Rows from block 2, named by matrix and row number. Rows with one number belong to one channel. Each number is 128 + 24 x the weight over its row's rms, rounded and kept within 0 to 255. All counts start at 0. After the name is the row's rms in percent of the matrix's.
# convs0: first width-11 conv, stride 2 (model.blocks.2.convs.0.weight, 240x192x11), inputs 156-161, a 11 kernel for each
# convs1: second width-11 conv (model.blocks.2.convs.1.weight, 240x240x11, transposed), outputs 156-161, a 11 kernel for each
convs0.165 098 [130 102 142 148 129 158 121  95 126 178 134 138 175 122 101 165 106 109  83 101 130 115 113 171 131 124 145 138 121  95 137 132 136 120 116 174 159 128 121 134 134 131 131  99  94  95 123 105 184 141 139 171 154 101 120 115 140  85 115 169  71 111 103 139 111 119]
convs1.165 099 [136 119 113 157 127 118 156 113 117 158 121 107 138 107 174 148 138 173 169 135 133 128 100 135 126 147 135 143 141 157 114 112 152 134 135 161 105 114  96 127 124 129 106 141 117 109 123  85  68 141 131 131 156  86 149 141 132 129 140 126 136 112  94 106 128 130]
convs0.166 103 [125 159  93 156 151 142 115 155 123 129  82 108 149 187 138 149 161 142 121 132 123  99  83 103 119 121 145 126 125 113 169 133 175 183 100  80 140 109 149 112 122 113 124 159 131 129 140 128 169 152 133 180  70 126 131 112 154 131  65  84 117 165 183 120 158 177]
convs1.166 105 [142  97 128 197 130 130 120 144 143  88 108 122 120 140 165 139 117 187 112 141 166 139  94 165 128 141 104 101 162 117 143 159 103 140  91 105 137 105 138 147 113 141  95 168 126 146 134 138 143 108 131 132  89 141 141 118 124 115 153 147 110 131  87 187 117 112]
convs0.167 103 [167 131 137 120 126 138 138 124 119 163 128 129  94  90 136 169 170 113 130 150 109 162 130 109 127 147  90 141 109 135  92 124 127 137 122 131 105 127  99 116 135  98 133 126 155  94 133 150  87 146 108 125 122 176 111 153 108 121 138 120 162 136 109 140 106 138]
convs1.167 100 [117 136 117 153 125 130 132 121 115 126 135  87 112 123 111 110 159 109 161 161 113 100 108 143 119 146 149 101 125 107 122 152 126 117 143 133 122 130 115 104 151 133 104 167 102 136  92 123 107 117 118 136 151 126 150 106 114 133 139 117 176 145  92 118 135 123]
convs0.168 097 [142 135  65 116 125 118 120 122  94 103 105 112 113 186 151 126 126 125 178 149 156 128 140 172 171 123 165 138 123 131 109  79 114 131 129 184 138 142 154 116 113 117 148 119 138 120 105 147  94 100 149 104 120 129 140 110 112 105 152 148 139 169 137 120 131 125]
convs1.168 097 [128 141 129 120 108 132  80 145 174 115 189 125 145 166 110 136  90 157 192 140 125 155 134 147 139 113 139 172 115 142 138 167 128 150 128 129 138 109  90 113 133 110 103 103  98  99 107 168 116 135 105 121 123  75 154 141 123 121 133 113 141 188 126  94 114 121]
convs0.169 106 [ 94 136 147 133 145 115  94  93 118 125 143 159 111 124 132 115 142 153 153 183 166 110 126  56 122 135 102 145 164 118  79 102  80 153 147 124 173 154 113 104 107 129 120 139 120 125 151  91  93 114 103  95 127  74 158 160 168 139  94 143 112 182  93 151 108 126]
convs1.169 104 [125 142 134 158  98 134 123 127 117 114 124 144 117 112 146 145 142 127 101 101 140 106  98 157 118 116 146 118 147 121 122 141  93 130 137 111 124 154 163 145 152 110  98 162  92  97 124 133 124 135 122 114 147 136 113 132 136 110 142 132 126 120 118 115 109 130]
convs0.170 094 [146 103 130 147 155 149 153 159 142 125 129 113 133 125 118 138 145 132  96 130  96  91  76 117 123  90 143 137 133  92  90 117 158 137 103 150 139 104 139 129 135 147 134 112  77 151  89  97  99 151 140 103 135 132 118 105 118 123  91 144 145  94 157  79  67 153]
convs1.170 095 [155 165 169 169 146 149 162 112 104  97 161 184 158 166 126 134 124 143 111 114 121 170  99 141 160 124 146 127 125 157 153 141  60 114 156 128 108  98 117 127 142 167 174 181  99 108 135 110 135 129 121 150 116 139 113 164 141 129 112  94 119 137 133 136 134 100]
convs0.171 095 [140  98 165 143 111 114 111 135 115 127 162 107 110 132 136 130  85 126 140 114 136 111 161 120 109 156 148 123 118 125 112 152  90 125  78 108 111  87 103  85 145  97 159 136  91 119 151  79 114 188 151 127  96 177 140 137 152 117 154 180 169 142 118  99 149 129]
convs1.171 101 [134 125 101 118 100 138 147 137 144 133 155 131 104  72 156 178 138 150 125 118 118 145 122  91 121 119 151 153 130 150 181 126 156 119 118 128 127 105 101 108 112 100 143 135 147 133 125 162 125 132  86 126 151 118 144 143 114 122 129 142 130 120 135 104 113 144]
convs0.172 091 [132 191 134 112 149 144 132 143 142 106 110 153 148 144 146 146 137 164 114 153 152 141 145  83 160 128 145 139 132 166 125 122 149 107 136 105 134 133 199 163 126 181 143 146 109 117 136 102  84 106 157 137 169  89 123 139 133 174 128 139 136 163 191 120 148 122]
convs1.172 094 [120 115  93 118 127 149 148 129 112 125 122 183 103 129 115 152 127 132 145 163 112  96 130 148 101 143 107  91  79  76 105 145  91 153 180 163 127  77 139 154 131 141 170 161 148 143  64 131 179 150 116 134 108  95  96 143 124 117 148 118 140 140  98 165 133 125]
convs0.173 091 [ 70 145 143 163 150 141 139 124 156 127 120 119 136 156 147  88 103 110 136 139 130 117 119 165  85 125 101 114 148 113 117 140 169 136 170 152 137 148 134 143 137 147 127 125 120 122 119 139 144 113 103 128 113 117 137 124 153 115 115 156 105 117 157 138  99 114]
convs1.173 099 [170 134 111 168 139 122 143 123 141  80 128 114 149 112  75 140 157 104 150  74 119 163 151 144 128  84 133 111 118 131 102 145 126 101 115 137 136 149 131 135 126 116 108 158 148 134 118 108 133  73 102 141 123 132  94 152 116 144 133 122 147 140 122 170 139 148]
convs0.174 105 [156 134 103 146 131 160  58 141 147 135 111 139 161 107 107 122 100 120 100 128 110 138 157 132 107 113  54  64 105 123  97 105 103 115 114 119  97 127 130 168  77 147 140 161 112 129 128 166 147 146 155 140 145 101 163 128 121  85 116 118 132 155 111 136 123  97]
convs1.174 102 [106 128 134 109 103 134 121 127 115 143 175 133 132 106  97 101 137 147 112  79 103 122 101 129 113 159 132 143 143 150 117 111 142 132 136  92  99 120 156 140 107 118 174 171 116 107 162 119 114  90 115 167 190 130 132 124  98 125 115 117 114 118  85 109 187 163]
convs0.175 114 [160  95 153 168 115 101  99 110 172 136 178 139 146  83 140 135 116 135 146 129 113 151 120 126  91  95 156 138 136 145 118 137 124 173 107 137 106  83 103 106 101 163 141 119 140  76 111 165 143 111 121 144  99 132 162  99 133 119 164 136 188 165 137 138 116 130]
convs1.175 107 [134 138  86 119 104 179 130 109 105  93 147 130 110 121 114  97 175 135 113 101  99 124 132 135 130 137 141 158 172 105 120  69 130 149 182  98 135 149 114 171 152 143  96 152 139 116 115 108 133 101  99 120 155 149 155 148  99 184 113 107 153 116 143  81  45 118]
convs0.176 107 [129 150 172 113  63 140 192 125 142 108  91 111 123  88  88 101 158 168  98 111 118 110  85 133 102 115 140 121 158 119 125 149 173 147 113 163 143 129 102 118 158  68 112 116 122 133 127 110 153  63 108 160 186 125 105 140 137 137  80 147 163 118 116 163 153 111]
convs1.176 108 [135 153 129 107 137 111 129  94 104 107 135 104 173 107 134 117 106 151 106 118 131 159 133 135 158 107 135 132 153  72 100 166 122 118 100 102 128 136 174 114 136 117 180 147 122  93 122  90  85 101 160 127 119 114 185 108 136 143 126 147 131  74 164 152 122 111]
convs0.177 107 [169  88 157 162 150 112 116 102 115 108 176 105 153  93 131 165  83 144  96 127 131  95 120 113 132 113 112 137 144 112 118 131 118 101 157 109 111 140 150  90 106 118 150 159 148 143 147 126 152 122 185 141 119 122 138 122 147 124 109 157 124 128  95 125 164 106]
convs1.177 107 [103 110 157 156 124 117 125 117 114  60  96 146 112 137  88 141 141 145 118  90 115 121 138 115 123  95 121 165 128 151 123 155 129 115  82 120 105  86 122 132  71 112  80  93 171 134 168 136 102 120 135 141 125  91 156 141  83 142 113 156 136 142 174  97 117 145]
convs0.178 101 [122 134 161  97 132  91 144 168 142 108 154 108 129 101 155 117 142 142 129  91 126 154 112 130 120 141 144 138 132 143  88 115 138  69  83 107 118 144 185  76 131  92  67 145 130 115 176  97 116 155 100 122 161 140 142  98 152 132 101 126 119 149 141 142  93 121]
convs1.178 099 [123 150 159 148 147 132 114 124 142 103 133 163 107 103 155  98  91  97 110 141 117 106 144 130  97 179 141 128 119 137 117 164 112 135 138 140 126 142 134 136 118 138 139 105  72 129 167  79  98 141  95  96  97 115 112  90 105 146 104 121 118 115 158 133 132 123]
convs0.179 099 [106 151 101 121  83 123 100 139 112 142 137 147 143  90 139  70 109 107 121 162 140 128 116  80  97 122 106 124 130 185 109 177 148 136 146 100 130  99 152 123 129 109 176 113 117 144 127 116 161  74 111 148 145 118 166 142 128 112 178  98 148 110 145 125 128 116]
convs1.179 101 [118 111  98 150 155 137 175 127 129 169 147 166 139 121 126 157  99 146  98 147 104  93 122 119 117 128 159  82  82  79 123 129 100 161 147 133 110 113  73 123 155 116  95 132 151 110 120 126 107 144 113 124 111 125 132 121 137 111 147 118 141 142 103 142 148 150]
convs0.180 088 [132 127 104 140 157  80 212 132  91 147 116 162 157 120 118 104  91  97 175 126 121  70 113 111 115 136 142 138 144 123 139 152 123 154 104 141 120 152 119 129 138 143 161 129 130 164 123  83 147 127 149  74 142 100  69 133 138  94  85 140 129 122 119 152 151 125]
convs1.180 095 [106 125 132 123 141 172 166 150 142  89 110 181 137  97 156 125  84 139  94  91 173 113 148  80 101 124 124 175 101 103 129 131  79 133 128 108  96 165 141 137 133 128 106 111  98 122 118  97 126 156 128 143 115 153 104 123 116 159 124 118 105 121 106 101 101 143]
convs0.181 111 [120 123 197 116  98  88 145 116 155 165  76  84 142  98 187 147  99 142 115 105  98 155 117 121 138 140  99 117 123 122  78 131 126 136  85  77  89 139  71 128 149 163 128 174 128  89  97 127  78  96 111 135 169 150 135 140 103 115 117  99 127 145 161 151 164 103]
convs1.181 101 [146 126 134 116 148 129 122 107 145 144 156 138 111 136 117 144 149 152 139  86 160 129 163 100 181 112 134 104 147 111 152 111  97 144 115 127 124 123  93 109 153 132 140 136 130 146 156 126 129  96 153 130 131 142  94 142  92 120 145 131 131 114 134 138 154 111]
convs0.182 112 [128 109  92 109 133 180 173 156 146 115  99 113 140 111 128 106 112 100 174 153 151 124 101 121 135 191 126 116 128 119 126 131 142 129 135 130 101 170 111 134 163 115  89 176 124  99 178 122 116 131 107 118 108 120 126 122 145 135 134 139 147 135 139 158 118 100]
convs1.182 111 [145 140 140 119  94  82 140 116 111 134 138 120 175 126 134  80 104 163  86 107 150 173 151 139 136 109 128 128 156 130 126 153 139 135 122 146 108 126  84 133  93 125 147 115  86 125  99 135 142 101 154 173 163 143 150 131 139 142 169 159 152 134 102 125 145 137]
convs0.183 095 [121 102 114 117 104 135 133 123 140 126 154 123 139 127 143 118 118 143 154 144 166 114 144  85 122 128 126 128 118 152 118 110 113 105 126 159 109 124 128  92 151 137 147 125  97 112 102  88 125 147 122 171  88 176  95 117 157 112 136 126  93 148 115 193 124 150]
convs1.183 099 [125 103 114 130 137 118 113 130 137 126 133 151 116 120 168 158 161 137 100 123 151 128 168 110  99 117 143 154 135 113 114 147 117  98 111 127 139 137 124 148 108  89 122 110 153 140 120 120  96 115  83 139 111  98 116 172 108  93 107 145 139 140 112  99 128 164]
convs0.184 103 [109 153 145 127 175 127 105 153 130 145 118 127 117 137 109 124 150 186 127 148 132 133  87 144 106 142 143 157 133 134 102 106 144 126 142 110 126 126 134 153  84 122  93 115 126 154 126  97  90 123  69  96 112 160  93 174  87 119  92 130 113 123 114 173  94 169]
convs1.184 099 [104 113 138 132 127  78 118 130 137  57 112 116 106 111 144  85 134 148 144 113 151 125 146 132 149 127 144 148 120 113  92 134 168 147 120 108 129 122 155 139 133 127 128 109 104  83  96 145  96 107 121 128 118 124 129 160 119 135 141 105 122 135  93 140 133 133]
convs0.185 096 [135 109 150 140 112 126 114 100 154 126 118  79 125  94 170 138 103 161  72 122 175 135 114 136 141 134 110 148 145  99 120 135 143 127 120 137  64  97  97 165 136 147 135 141 148 112 132 105 198 125 140 119 149 135 127  78 143  66  90 120 165  61 110 151 108 135]
convs1.185 099 [144 122 107 123 129 140 109 134 162 152 101 136 111 137 141 122 146 138  97 100 104  82 135 152 146 115 119 144 120 155 118  67 158 116 168 148  94 142 119 155 151 142 154 122 112 122 158 120 133  95  99  90 137 136 108 168 118 115 120 127 139 131 132  93 104 174]
convs0.186 105 [161 165 127 142 149 174 137 128 138 192 109 103 147 101 151 173 119 130 113 102 143 114 134 110 105 123 146 128 143 148 149 130 153 119 114 140 126 138 149 102 112 151  83 113 141 124 169 136 142 125 116 125 157 153  83 142 125 166 139 119 100 146 158  67 114 126]
convs1.186 101 [130 136 144 131 124 148 120 136 155 131 130 119 164  94  61 108 120 131 100 105 106 170  71 120  82 116 104 164 153 133 135 103 135 125 170 122 109 116 113 137 128 120 100  91 151 117 102 129 107 109  96 143 117 144 131 162 116 107 129 167 111 107 110 147  96 150]
convs0.187 101 [121  67 164 110 160 133 108 132 137 110 119 100 117 145  95 157 110  84 105 143 143  83 135  85 156 122  96 104 154 127  60  98 103 137 127 139 154  58 131  96 131 166 119 124 132 158 169 125 137 134 162 113  96 162 109 122 125 115 140 126 149 133  82 135  94 175]
convs1.187 099 [167 176 138 147 102 154 154 156 112 134 150 135 135 124 134 151 111 153 168 187 143 102 133 106 143 172 122 140 131 137 119 156 102 138 128 171 154 176 140 120  86  98 103 108 123 166 133 115 128 107 146 134 104 158 126 139 137 139 139  96 106 144 133 114 139 144]
convs0.188 102 [123 131 164 119 168 162 153 142 158 142 144 135 124 145 144 167 133 124 135 113 132 121 100 124 136 131 130 115 125 153 129  87 111 128 124 104 116 111  73  91 130 130 117  87 120 169 159 115  99  87 103 147  70 151 112 135 166 118 132 153 148 126 115 120 124 108]
convs1.188 100 [138 118  90  99 120 113  99 165 137 139 124 154 166 148 185 154 111 125 137 176 127 109 129 115 146 147 132 145 143 160  94 108 195 152 109 125 160 144 134 129 149 154 103 107  98 105  93  94 131 126 157  92 155 137 129 129 118 101 142 113 127 119 126 155 134 135]
convs0.189 105 [156 107  92 137 125 127 172 156 139 128 199 138 144 178 133 120 136 109 134 116 145 170 153 159 157 139 105  90 161  86 142 114 147 121  98 145 156 104 132 152 162 165 164 121  99 141 134 138 115 146 131 133 102 111 122 117 112 176 133 147 153 113 140 131 171 127]
convs1.189 100 [155 131 132 111 129  95 153 139 102 136  73  85 137 139 143 106 135 146 157 115 149 115 116 140 152 165 114 105 124 136 140 113 108 138 151 120 146 128 135 117  96 111  85 129 153 135  85 158 139 153 149 148 175 121 108 123 135 117 125 143 150 113 161 145  89 144]
convs0.190 103 [151 124 144 137 136 161 102 118 120 115 135 176 111 117  98 145 149 122 122 153 147 143  97 142 142  91 128  82 123 119 118 111 130 155 135 125 104 156 174 146 109 115 101 142 105 151 116 120 145 164 160 186 118 135 124 133 101 124 108  82 158 106 128 101 128 150]
convs1.190 102 [ 94 103  72 123 110 165 127 170 157 131 152 126 129  98 177 177 137  98 125 170  95 150 165  91 109 141 128 131 105 123 131 149 122 144 159 156 149 111 120 139 164 126 173 148 141 147 128 142 124 152 155 136  81 160 111 167 166  76 140 116 138 146 123 145 138 147]
convs0.191 096 [141 172 129 162 167 121 154 156 149 125 114 119 144 129 149 152 137 120 115 150 108 168 133 125  96 138 104 149 128 121 125 117 133 155 112 128 163 165 143  88 123 118 147 131 114  72 155 172  94 171  98 110 123  96 114 122 138 151 135 138 126 117 145 126 159 110]
convs1.191 094 [ 84 132 118 148 109 132 138 100 124 172 116 100 147 149  98 152 144 136 147 153 171 157 140 126 100 131 150 139 158 145 109 114 150 148 124 100 135 128 107 126 112 112 120 106 119  90  97 110 122 154 169 164 131 131 150 102 126 144 108 144 146  76  77  94 125 119]
convs0.192 101 [ 97 125 100 130 106 194 134 152 104 100 136 124 119 172 162 161 122 162 137 142 159  98 118 129 159 137 139  87 130 107  90 156 124 148 100 156 110 126 147 103 121 162 135 118 150 132 106 109  98 129 118 159 111 172 110  97 114  88 137 138 184 180 140 143 141 120]
convs1.192 097 [128 127 131 126 129 157 141  98 105 127 148  96 163 125 142 146 113 178 169 135  92 137 107 117  71 152 152 128 154 128 118 168 170  82 150 137 147 143 146 142 156 150 142  88 190 118 168 127 154 149 158 154 152 121 110 111 135 160 123 129 157 128 112 167 134 101]
convs0.193 102 [ 90 118 104 104 154 141 172 122  92 145 100 107 127 122 146 130 130  80  93 136  92 128 109 131 130 150 125 144 139  90 151 127 119 129 145 111 128 141 135 152 120 104 103 137 125  97  98 152 140 128 147 158 141 111 116 142 139 128 156  77  81 176 109 105 108  97]
convs1.193 107 [ 88 125 141  76 141 158 131 146 156 148 138  96 139  94 142 138  94 138 137 140 154 165 100  83 141 108 146 124 143 136 114 118 121  98 110 114 103 142 118 157 110 134  80  98 145  94 144 127 105 133 153 148 110  94  97 136 170 133 139 124 103 142 121 146 118  97]
convs0.194 094 [128 129 119 145 114 169 157 139  88 139 178 148 130 135 135  86  95 113 105 130 140 128 122 145 116 161 136 124 117 113  96 129 122 169 122 154 118  64 164 118  90 118  99 120  89 163  89 179 127 117 134 191 133 171 151  96  88 112 144  91 132 127 145 110 127 152]
convs1.194 095 [102  96 110 109 134 100  97 129 140 146 123 109  97 173  95 109  91 102 102 149 140 107 132 128 155 103 126 142  91  99 142 117 130 138 127 161 130 164 138 154 129  63 147 137  98 104 142 111 129  91 105 160 118 121 119 128 167 132 133 125 124 143 101 108 120 144]
convs0.195 098 [111 155 154 136 123 129  99 144 163 129 157 123 106 169 141 156  94 127 115 110 143 138 154 171 162 143 108 118 107 136 123 127 105 104 127 115 159 125 110 206 153 158 133 178 132 109  90 127 135 138 140 157 131 111 111 176 141 125 135 136 138 127 137 137 127 168]
convs1.195 101 [135 124 108 140 120 119 122 127 125 136 131 116 123 190 141 110 141 102 103 163 147 111 104 116 166  91 108 152 123 117  78 186  98 144  94 135 101 131 139 135 124 123 133 111 128 178 142 110 127 124 137 115 129 127  99 108 143 141 112 124 138 129 138 124 129 106]
convs0.196 093 [157 136 123 136 118 138 122 145 138 130 130 104 121 135  94 119 162 116 147 132 153 136 147 104 143 138 104 117 121 179 130 105 161 145 118  59 139  81 142 110 139  70  91 136  78 134 141 125 103 128 143 155  93 170 142 149 123 131 115 131 121 118 103 110 134 144]
convs1.196 097 [141 148 104 108 144 150 101  94 117 115 185 182  99 128 130 126 108 113 114 106 122  81 128 119 138 154  92 132 134 120 171 106 136 152 111 111 141 140 147 108  93 103  99 100 118 132 145  89 141 137 101 162 121 127 142 141 135 146 109 124 107 113 173 117  81 118]
convs0.197 108 [ 48 133 134 124  91 145 163  91 137 120 127 109 129 130  87 128 115 139 177 130 124 155 100 129 130 163 107 121  84 163  95 116 144 113 160 141 133 109 109 103 140 164 122 127 106 136 153 139 114  92 159  83 100 121 129 127 106 117 119  97 152 107 148 123 176 159]
convs1.197 098 [123 124 130 129  98  95  60  93 125 124  99 125 118 130 157 111  75  81  95 130 136  89 117 130 131 116 125 123 123 204 104 124 210 101 121 162 182 145 153 132 123  89 114 110  98 130 112 127 113 128 119  88 149 138 148 140 111  95 114 128 121 117 151 120 124 112]
convs0.198 096 [130 124 159 119 113 170 139 126 156 137 111 131 137 121 122  78 149 136  97 144 163  57 149 141 154 131 138 135 153 103  94 139 119 130 106 136 132 130 140  94 138 123 141 103 129 172 105 124 172 114 134 129 123 113  95 147 108 130 114 111 126 138 162 110 134 186]
convs1.198 099 [125 170 160 133  92 102 120 129 106 121 146 115 144 114 182 128  87 127 134 136  87 100 155 147 173 116 167 110 112 128 151 114 188 119 133 171 128 125 108  92 134 139 114 138 137 116 160 119 154 129  81 142  93 110 123 116 116 143 116 103  65  89 119  76 159 130]
convs0.199 104 [154 132 122  96 153 103 120 181 126 158 127 150 129 202 108  96 134 124 153 174 112 157 114  98 134 141 153 110 143 128 154 110 151 133 116 135 147  63 112  88 102 155 136 136 104  89 133 147  87 164 148 127 148 144 153 148 158 191 151 157 122 125 114  74 123 154]
convs1.199 101 [ 94 177 134 144 145 155 135 151 118  94  93 111 136 141 108 145 124 144 177 130 126  78  90 114 110 112 125  84 140 141 117 129 161 135 124  95 123 142 134 155 181 140 132 155 136 133 123 150 123 125 124 107 148 162 111  74 143 109 124 118 116 128 154 117 100 100]
convs0.200 097 [129 108 106 140  97  97 118 130 120 149 101 112 190 203 128  87 106 157 110 122 140 148 162 144  77 147 164 115 175 136 105 116  91 151 124 152  87 128 148 165  89 115 120 132 147 128 147 133 156  90 143  94 114 121 157 147  96 137  68 157 127 124 115 136 197  97]
convs1.200 098 [157 129 127 149 121 147 123 135 149 110 123  85  96  85 143 170 101 149 120 103 114  94 126 108 130 115 158 109 142 135  96 156 101 150 147 152  83 140 125 106  87 163 110 114 139 163 148 142 105 127 132  87 122 131 195 102 152 129 112 111 168 123 113 115 118 139]
convs0.201 094 [110 169 104 124 135 106 139 151 173 112 143 168 111 101 104  83 173 140 119 126  97 120 117 157 128 159 110 145 144 139 114 127 130  86 114  94  74 112  67  80 148 115 112 161 131 114 125 156  98 127 153 155 105 137 145  96 103 161 133 126  69 114  95 120 110 184]
convs1.201 096 [142 152 166 119 134 145 122  96 135 124 105 133 145 106 147  71 115 111 158  88  89 119 165 143 135 162 119  84 109 131 125 138 127 110 126 139 119 118 108 119 106 120 143 108 106 138 123 111 133 169 143 119 145 110 118  82 127 115 123 145 159 151 133 173 134 155]
convs0.202 102 [156 136 140  98 105 110  95 124 133 141 110  88 110 144 159 147 117 136 162 107 137 150 131 125 143 138 105  82 115 118 157  82 103 156 122 136  89 103 136 170 130 110 130 103 133  84 155 148 159 112 135 118 122 157 148  92 135 137 138 201 143 129  99 126 108 113]
convs1.202 102 [120 162 170 143 142 119 132 122 158 144 114  94 117 128  44 138 178 125 139 103 111 119 147 125 132 145 133 137  91 131 107 128 125 150 152 126 129 122 115 118 120 124 144 123  84 126 158 142 124 119 158 134 114 103 135 155  95 103 106 156  98 141 135 153  84  95]
convs0.203 097 [126  83  98 101 116 113  86 139 170 152 139 148 119 136 141  83 117  76 119 128 156 104 135 140  84 121 154 154 135 112 129 149 116  92 100 146 156 146 128 122 109 130 120 170 143 140 130 129 122 121 100 105 140 126 112 105 122  91 118 143 150 115 143 111 134 108]
convs1.203 097 [116 154 121 116  91 107 185 158  97 149 142 192 144 136 142 128 108 122 157 100 107 111 123 122 128 130 109 115 128 121 133 109 149 106 168 125 125 163 154 154 135 115 171 160  87 122 119 106 140 142 127 125 121 146 138 120 132 123 139 115 130 136 111 181 169 132]
convs0.204 087 [142 124 147 133 123  95 111 100  65  81  78 117 129 150 129 141  96 126 129 146  91 158 129 104 160 132 119 100  95 133 102 152 138 104 145 123 135 113 142 165 130 125 157 124 134 121  87 150 129  97 146 143 134 126 103 143 114  82 181  88 143 122 132  99  94 135]
convs1.204 096 [ 70 119 124 159 138 118 147 136 142 127 114 110 129 109 143 126 138 156 125 162 137 140 129 117 147 147  79 156 150 143 104 100 139 113 127 112 140 135 136 153 129 136 152 149 129 119  94 163 154 153 137 170 169 117 144 139 151 129 149 138 147 144 102 128 154 137]
convs0.205 097 [107 138 130 136 121  84 169 114 124 143 125 131 133  81 130 168 112 130 138 138 160 136 114 142 109 107 103  66 115 133 185 155 141 135 173 138 145 164 175 103 150 141 116 146 153 140 127 111 163 145 101 125 136 167 111 125 141 131 134 137 170 103 105 111 145 136]
convs1.205 102 [140 150 155 137 119 180 128  98  93 107 136 139 120 100 194 140 150 147 102 148 134 169 133 124 115  92 129 156 133  73 119 152  80 117 118 109  86 163 129  97 102 145 150 172  95 102 100 116 110 137 148 144 146 136 148  54 137 113 120 137 123 168 153 154 112 122]
convs0.206 100 [ 96 128 128 106 135 150 155  78 107 149 121 158 106 109  93 135 153 132  82 160 113 120 153 173 114 145 183 141 161  52 143  89 124 128 162 161 128 131  93 115 116  99  97 108 157  84 140 156 109  94 142 145 103 121 114 128  87 117 143 150 128  94 146 149 141  88]
convs1.206 098 [134 120 138 134 124 132 132 108 118 162 118 153 158 164 109  83 144 166 114 118 120 140 122 164 145 110 139 121 117 146 150 113 126 139 126 137 155 124 112  95 118 124 108 124 129 128 101  87 171 143 105 123 162 123  92 107 113 116 107 115 126 135 116  90 111 104]
convs0.207 115 [115 114 138  92 132 172 100 146  83 134 142 138 154 127 129 131 129 151 105 120  86 120  92 129 116 112 137 113 133 113 139 123 112 145 128 137 128 127 152 163 127 128 161  96 160 127  93 143 149  80  53 128  37 124 113 149 124 146 127 119 138  95 130 131 153 124]
convs1.207 106 [150 155 104 154 155 148 136 127 130 112 140 131 161  95 138 153 123 129 146 162 105 125 159 138 184  58  95 111  86 116 192  68 126 135 139 127 160 184 111 146 143 119 111 123 134  77 174 119 128  81 138  79  79 143  98 131 108 138 130 166  97 143 116 145 163 134]
convs0.208 105 [129 142 117 137 106 126 145 140 138 172  81 163 149 121 114 161 134 110 117 117 103  75 115 114 136  88 136 144 127 128 150 155 120  98  91  71 122  78 140  75 142 170 118 104  92 171 102 127  88 101 134 112 146  81 119 160 108 154 110  88 130  58  94 116 145 133]
convs1.208 095 [132 114 152 141 147 126  85  87  67  56 108 109 127  96 124 135 122 133 111 142 144 140 164 134  95  97 146 132  98 131  90 148 152 119 144 108 113 140 126 132 132 122 163 129  87 129 120 156 120 119 117 133 121 111 138 132 110 104  84  91 102 131 123 129  86  94]
convs0.209 099 [137 148 149 153 114 160 152 142 139 118 110 128 115 144 114 169 168 124 127 141 153 138 141 143 105  64 128 117 157 124 109 131 157 130  91 120 103  74 111 102 148 143 161 135 129 143 155 109 106 126 152 114 149 133 142 116 100 115 123 118  94  61 139 169  93 150]
convs1.209 101 [140 124 185 144  99 138 128 177 121 132 115 139 127 126 102 154 120 110 106 122 196 146 172 107 146 146 105 137 136  98 125 111 139 150 117 132 113 124  96  99 164 141  96 126 133 102 138 112 155  91  87 124  85 107 121 129 141 102  64 129 101 128 130 115 101 111]
convs0.210 099 [165  54  73 140 143 154 135 152 138 108 143 130 113 109  90 141 154 104 117 116 142 113  96 158 139 145 151 156 113 128 138 137 116 119 125 144 167 168 136 139 111 119  89 118 128  55 147 148 161 145 131 136 156 124 133 146 124 104 125 122 124 155 126 122 144 141]
convs1.210 102 [107 109 163 140 120 102 111  93 135 139 135 131 144 165 146 112 150 156 183 124 166 124 105 113 168 146 129 154 140 110  93 104 109 144 114 146 124 103 115 106  98 160 145 128 122  94 120 146 112  83 143  78 155 105 145 111 129 112 122 119 107 134 121 140 127 112]
convs0.211 091 [121 153  73 110  96 120 126 155 203 100 126  75 137 106 113  90 117 132 133 127 154 139 125 163 153 107 162 101 108 105 126 126  82 146 130 129 119 143 145 133 119 103 143 104 138  93 161  97  99 114 141  80 132 156 168 104 112 103 127 102 127 164 107  84  68 152]
convs1.211 093 [129 161 135 145 101 123 136 108 124 105 117 122 114 120  89 122 129 178 144 101 136 141 118 115 141 121 110 151 100 106 101 138 115 141 137 158 128 148 171 118 102 129 113 136 165 149 123 125 109 109  92 152  79 157 148 152 167 163 142  95 108  97  97 154 139 124]
convs0.212 099 [132 142 101 123 127 121 109 102  84 141 119 131 142 147 120 126 130 148  94 134 103 132 134 121 144  96 125 168 108 123 118 100  99 146  89 123 116  96 134 138  91 132 132 136 124 129 112 132 129 143 118 115 129 116 175 101 147 120 130 152  97 139  90 104 140 143]
convs1.212 101 [125  97 101 113 163 150 155 133 175 165 199 113 159 105 100 139 107 134 144 130 125 193 152 127 126 164 143 143 142 182  75  97 127 140 127 149  98  94 144 112 127 110 118 115 117 112 143 135 132 135 151 189 131 111 107 128 139 112 143 153 122 119 143 164 138 150]
convs0.213 095 [ 96 108 190 121 100  83 129 197 153 146 131 111 141 113 127 147 135  96 129  91 139 154 136 111 105 137 115 126 134  98 162 207 111 121 155 108 128 153 164 147 148  97 135 125 112 134 123 104 147 119 107 101 103 148 150 104  89 113 127 146 102 109 131 107 119 140]
convs1.213 104 [107 107 111 138 101 115 109 146 118 107 131 119 129 102 128 122 147  93  96 114 144 148 163 126 118 155 115 122 165 103 115 143 128 136  68 126 125 132 105 149 140 171 154  92 134 157 129  85 105  93 140 159 136 124 132 143 147 124 151 146 105 106 111 127 137 125]
convs0.214 096 [126 140 133 139 123 102 147 135  90 120 172 117  90 128 112 111 139 104 130 126 122 155 111 118 137 121 123 105 119 121 146 169 197 159 171 127 124 117 127  94  78 113 126 145  94 115 128 131 162 118 144 114 127 141 162 119 111 118  97 113 136 171 121 113 160 172]
convs1.214 099 [130  97 114 133 119 130 136 136 122 123 117 169 199 126 131  98  98 142 143 108 149 170  49 149 109 135 101 136 135 122 148  91 151 105 131 135 118 125 160 141 150 147 131  71  75 108 117  83 156 171 159 127 139 149 125  93  96 114 164  90 128 122 100 137 163 138]
convs0.215 092 [110 165  87 152 153  86 142  80 192 177 113 127  93 153  89 160 153 138  70 127  89 105 113 116 128 149 120 134 143 101 173 117  99 102  88 104  99 112 138 143 176 116 110 116 110 100 118 134  99 112  86 124 155 188 152 128 111 120 152 157 121 161 154 134 148 119]
convs1.215 092 [106 114 146 108 136 116  84 106  95 149 117 166 147 149 162 107 175 144 135 117 133 129 149 180  92 141 158 123 130 156 138 136 114 138 109 133 122 139 199 102 129 185 159 125 100 114 117 115 100  98 120  63  70 127 114  95 111 147 111 137 141 110 123 140 151 147]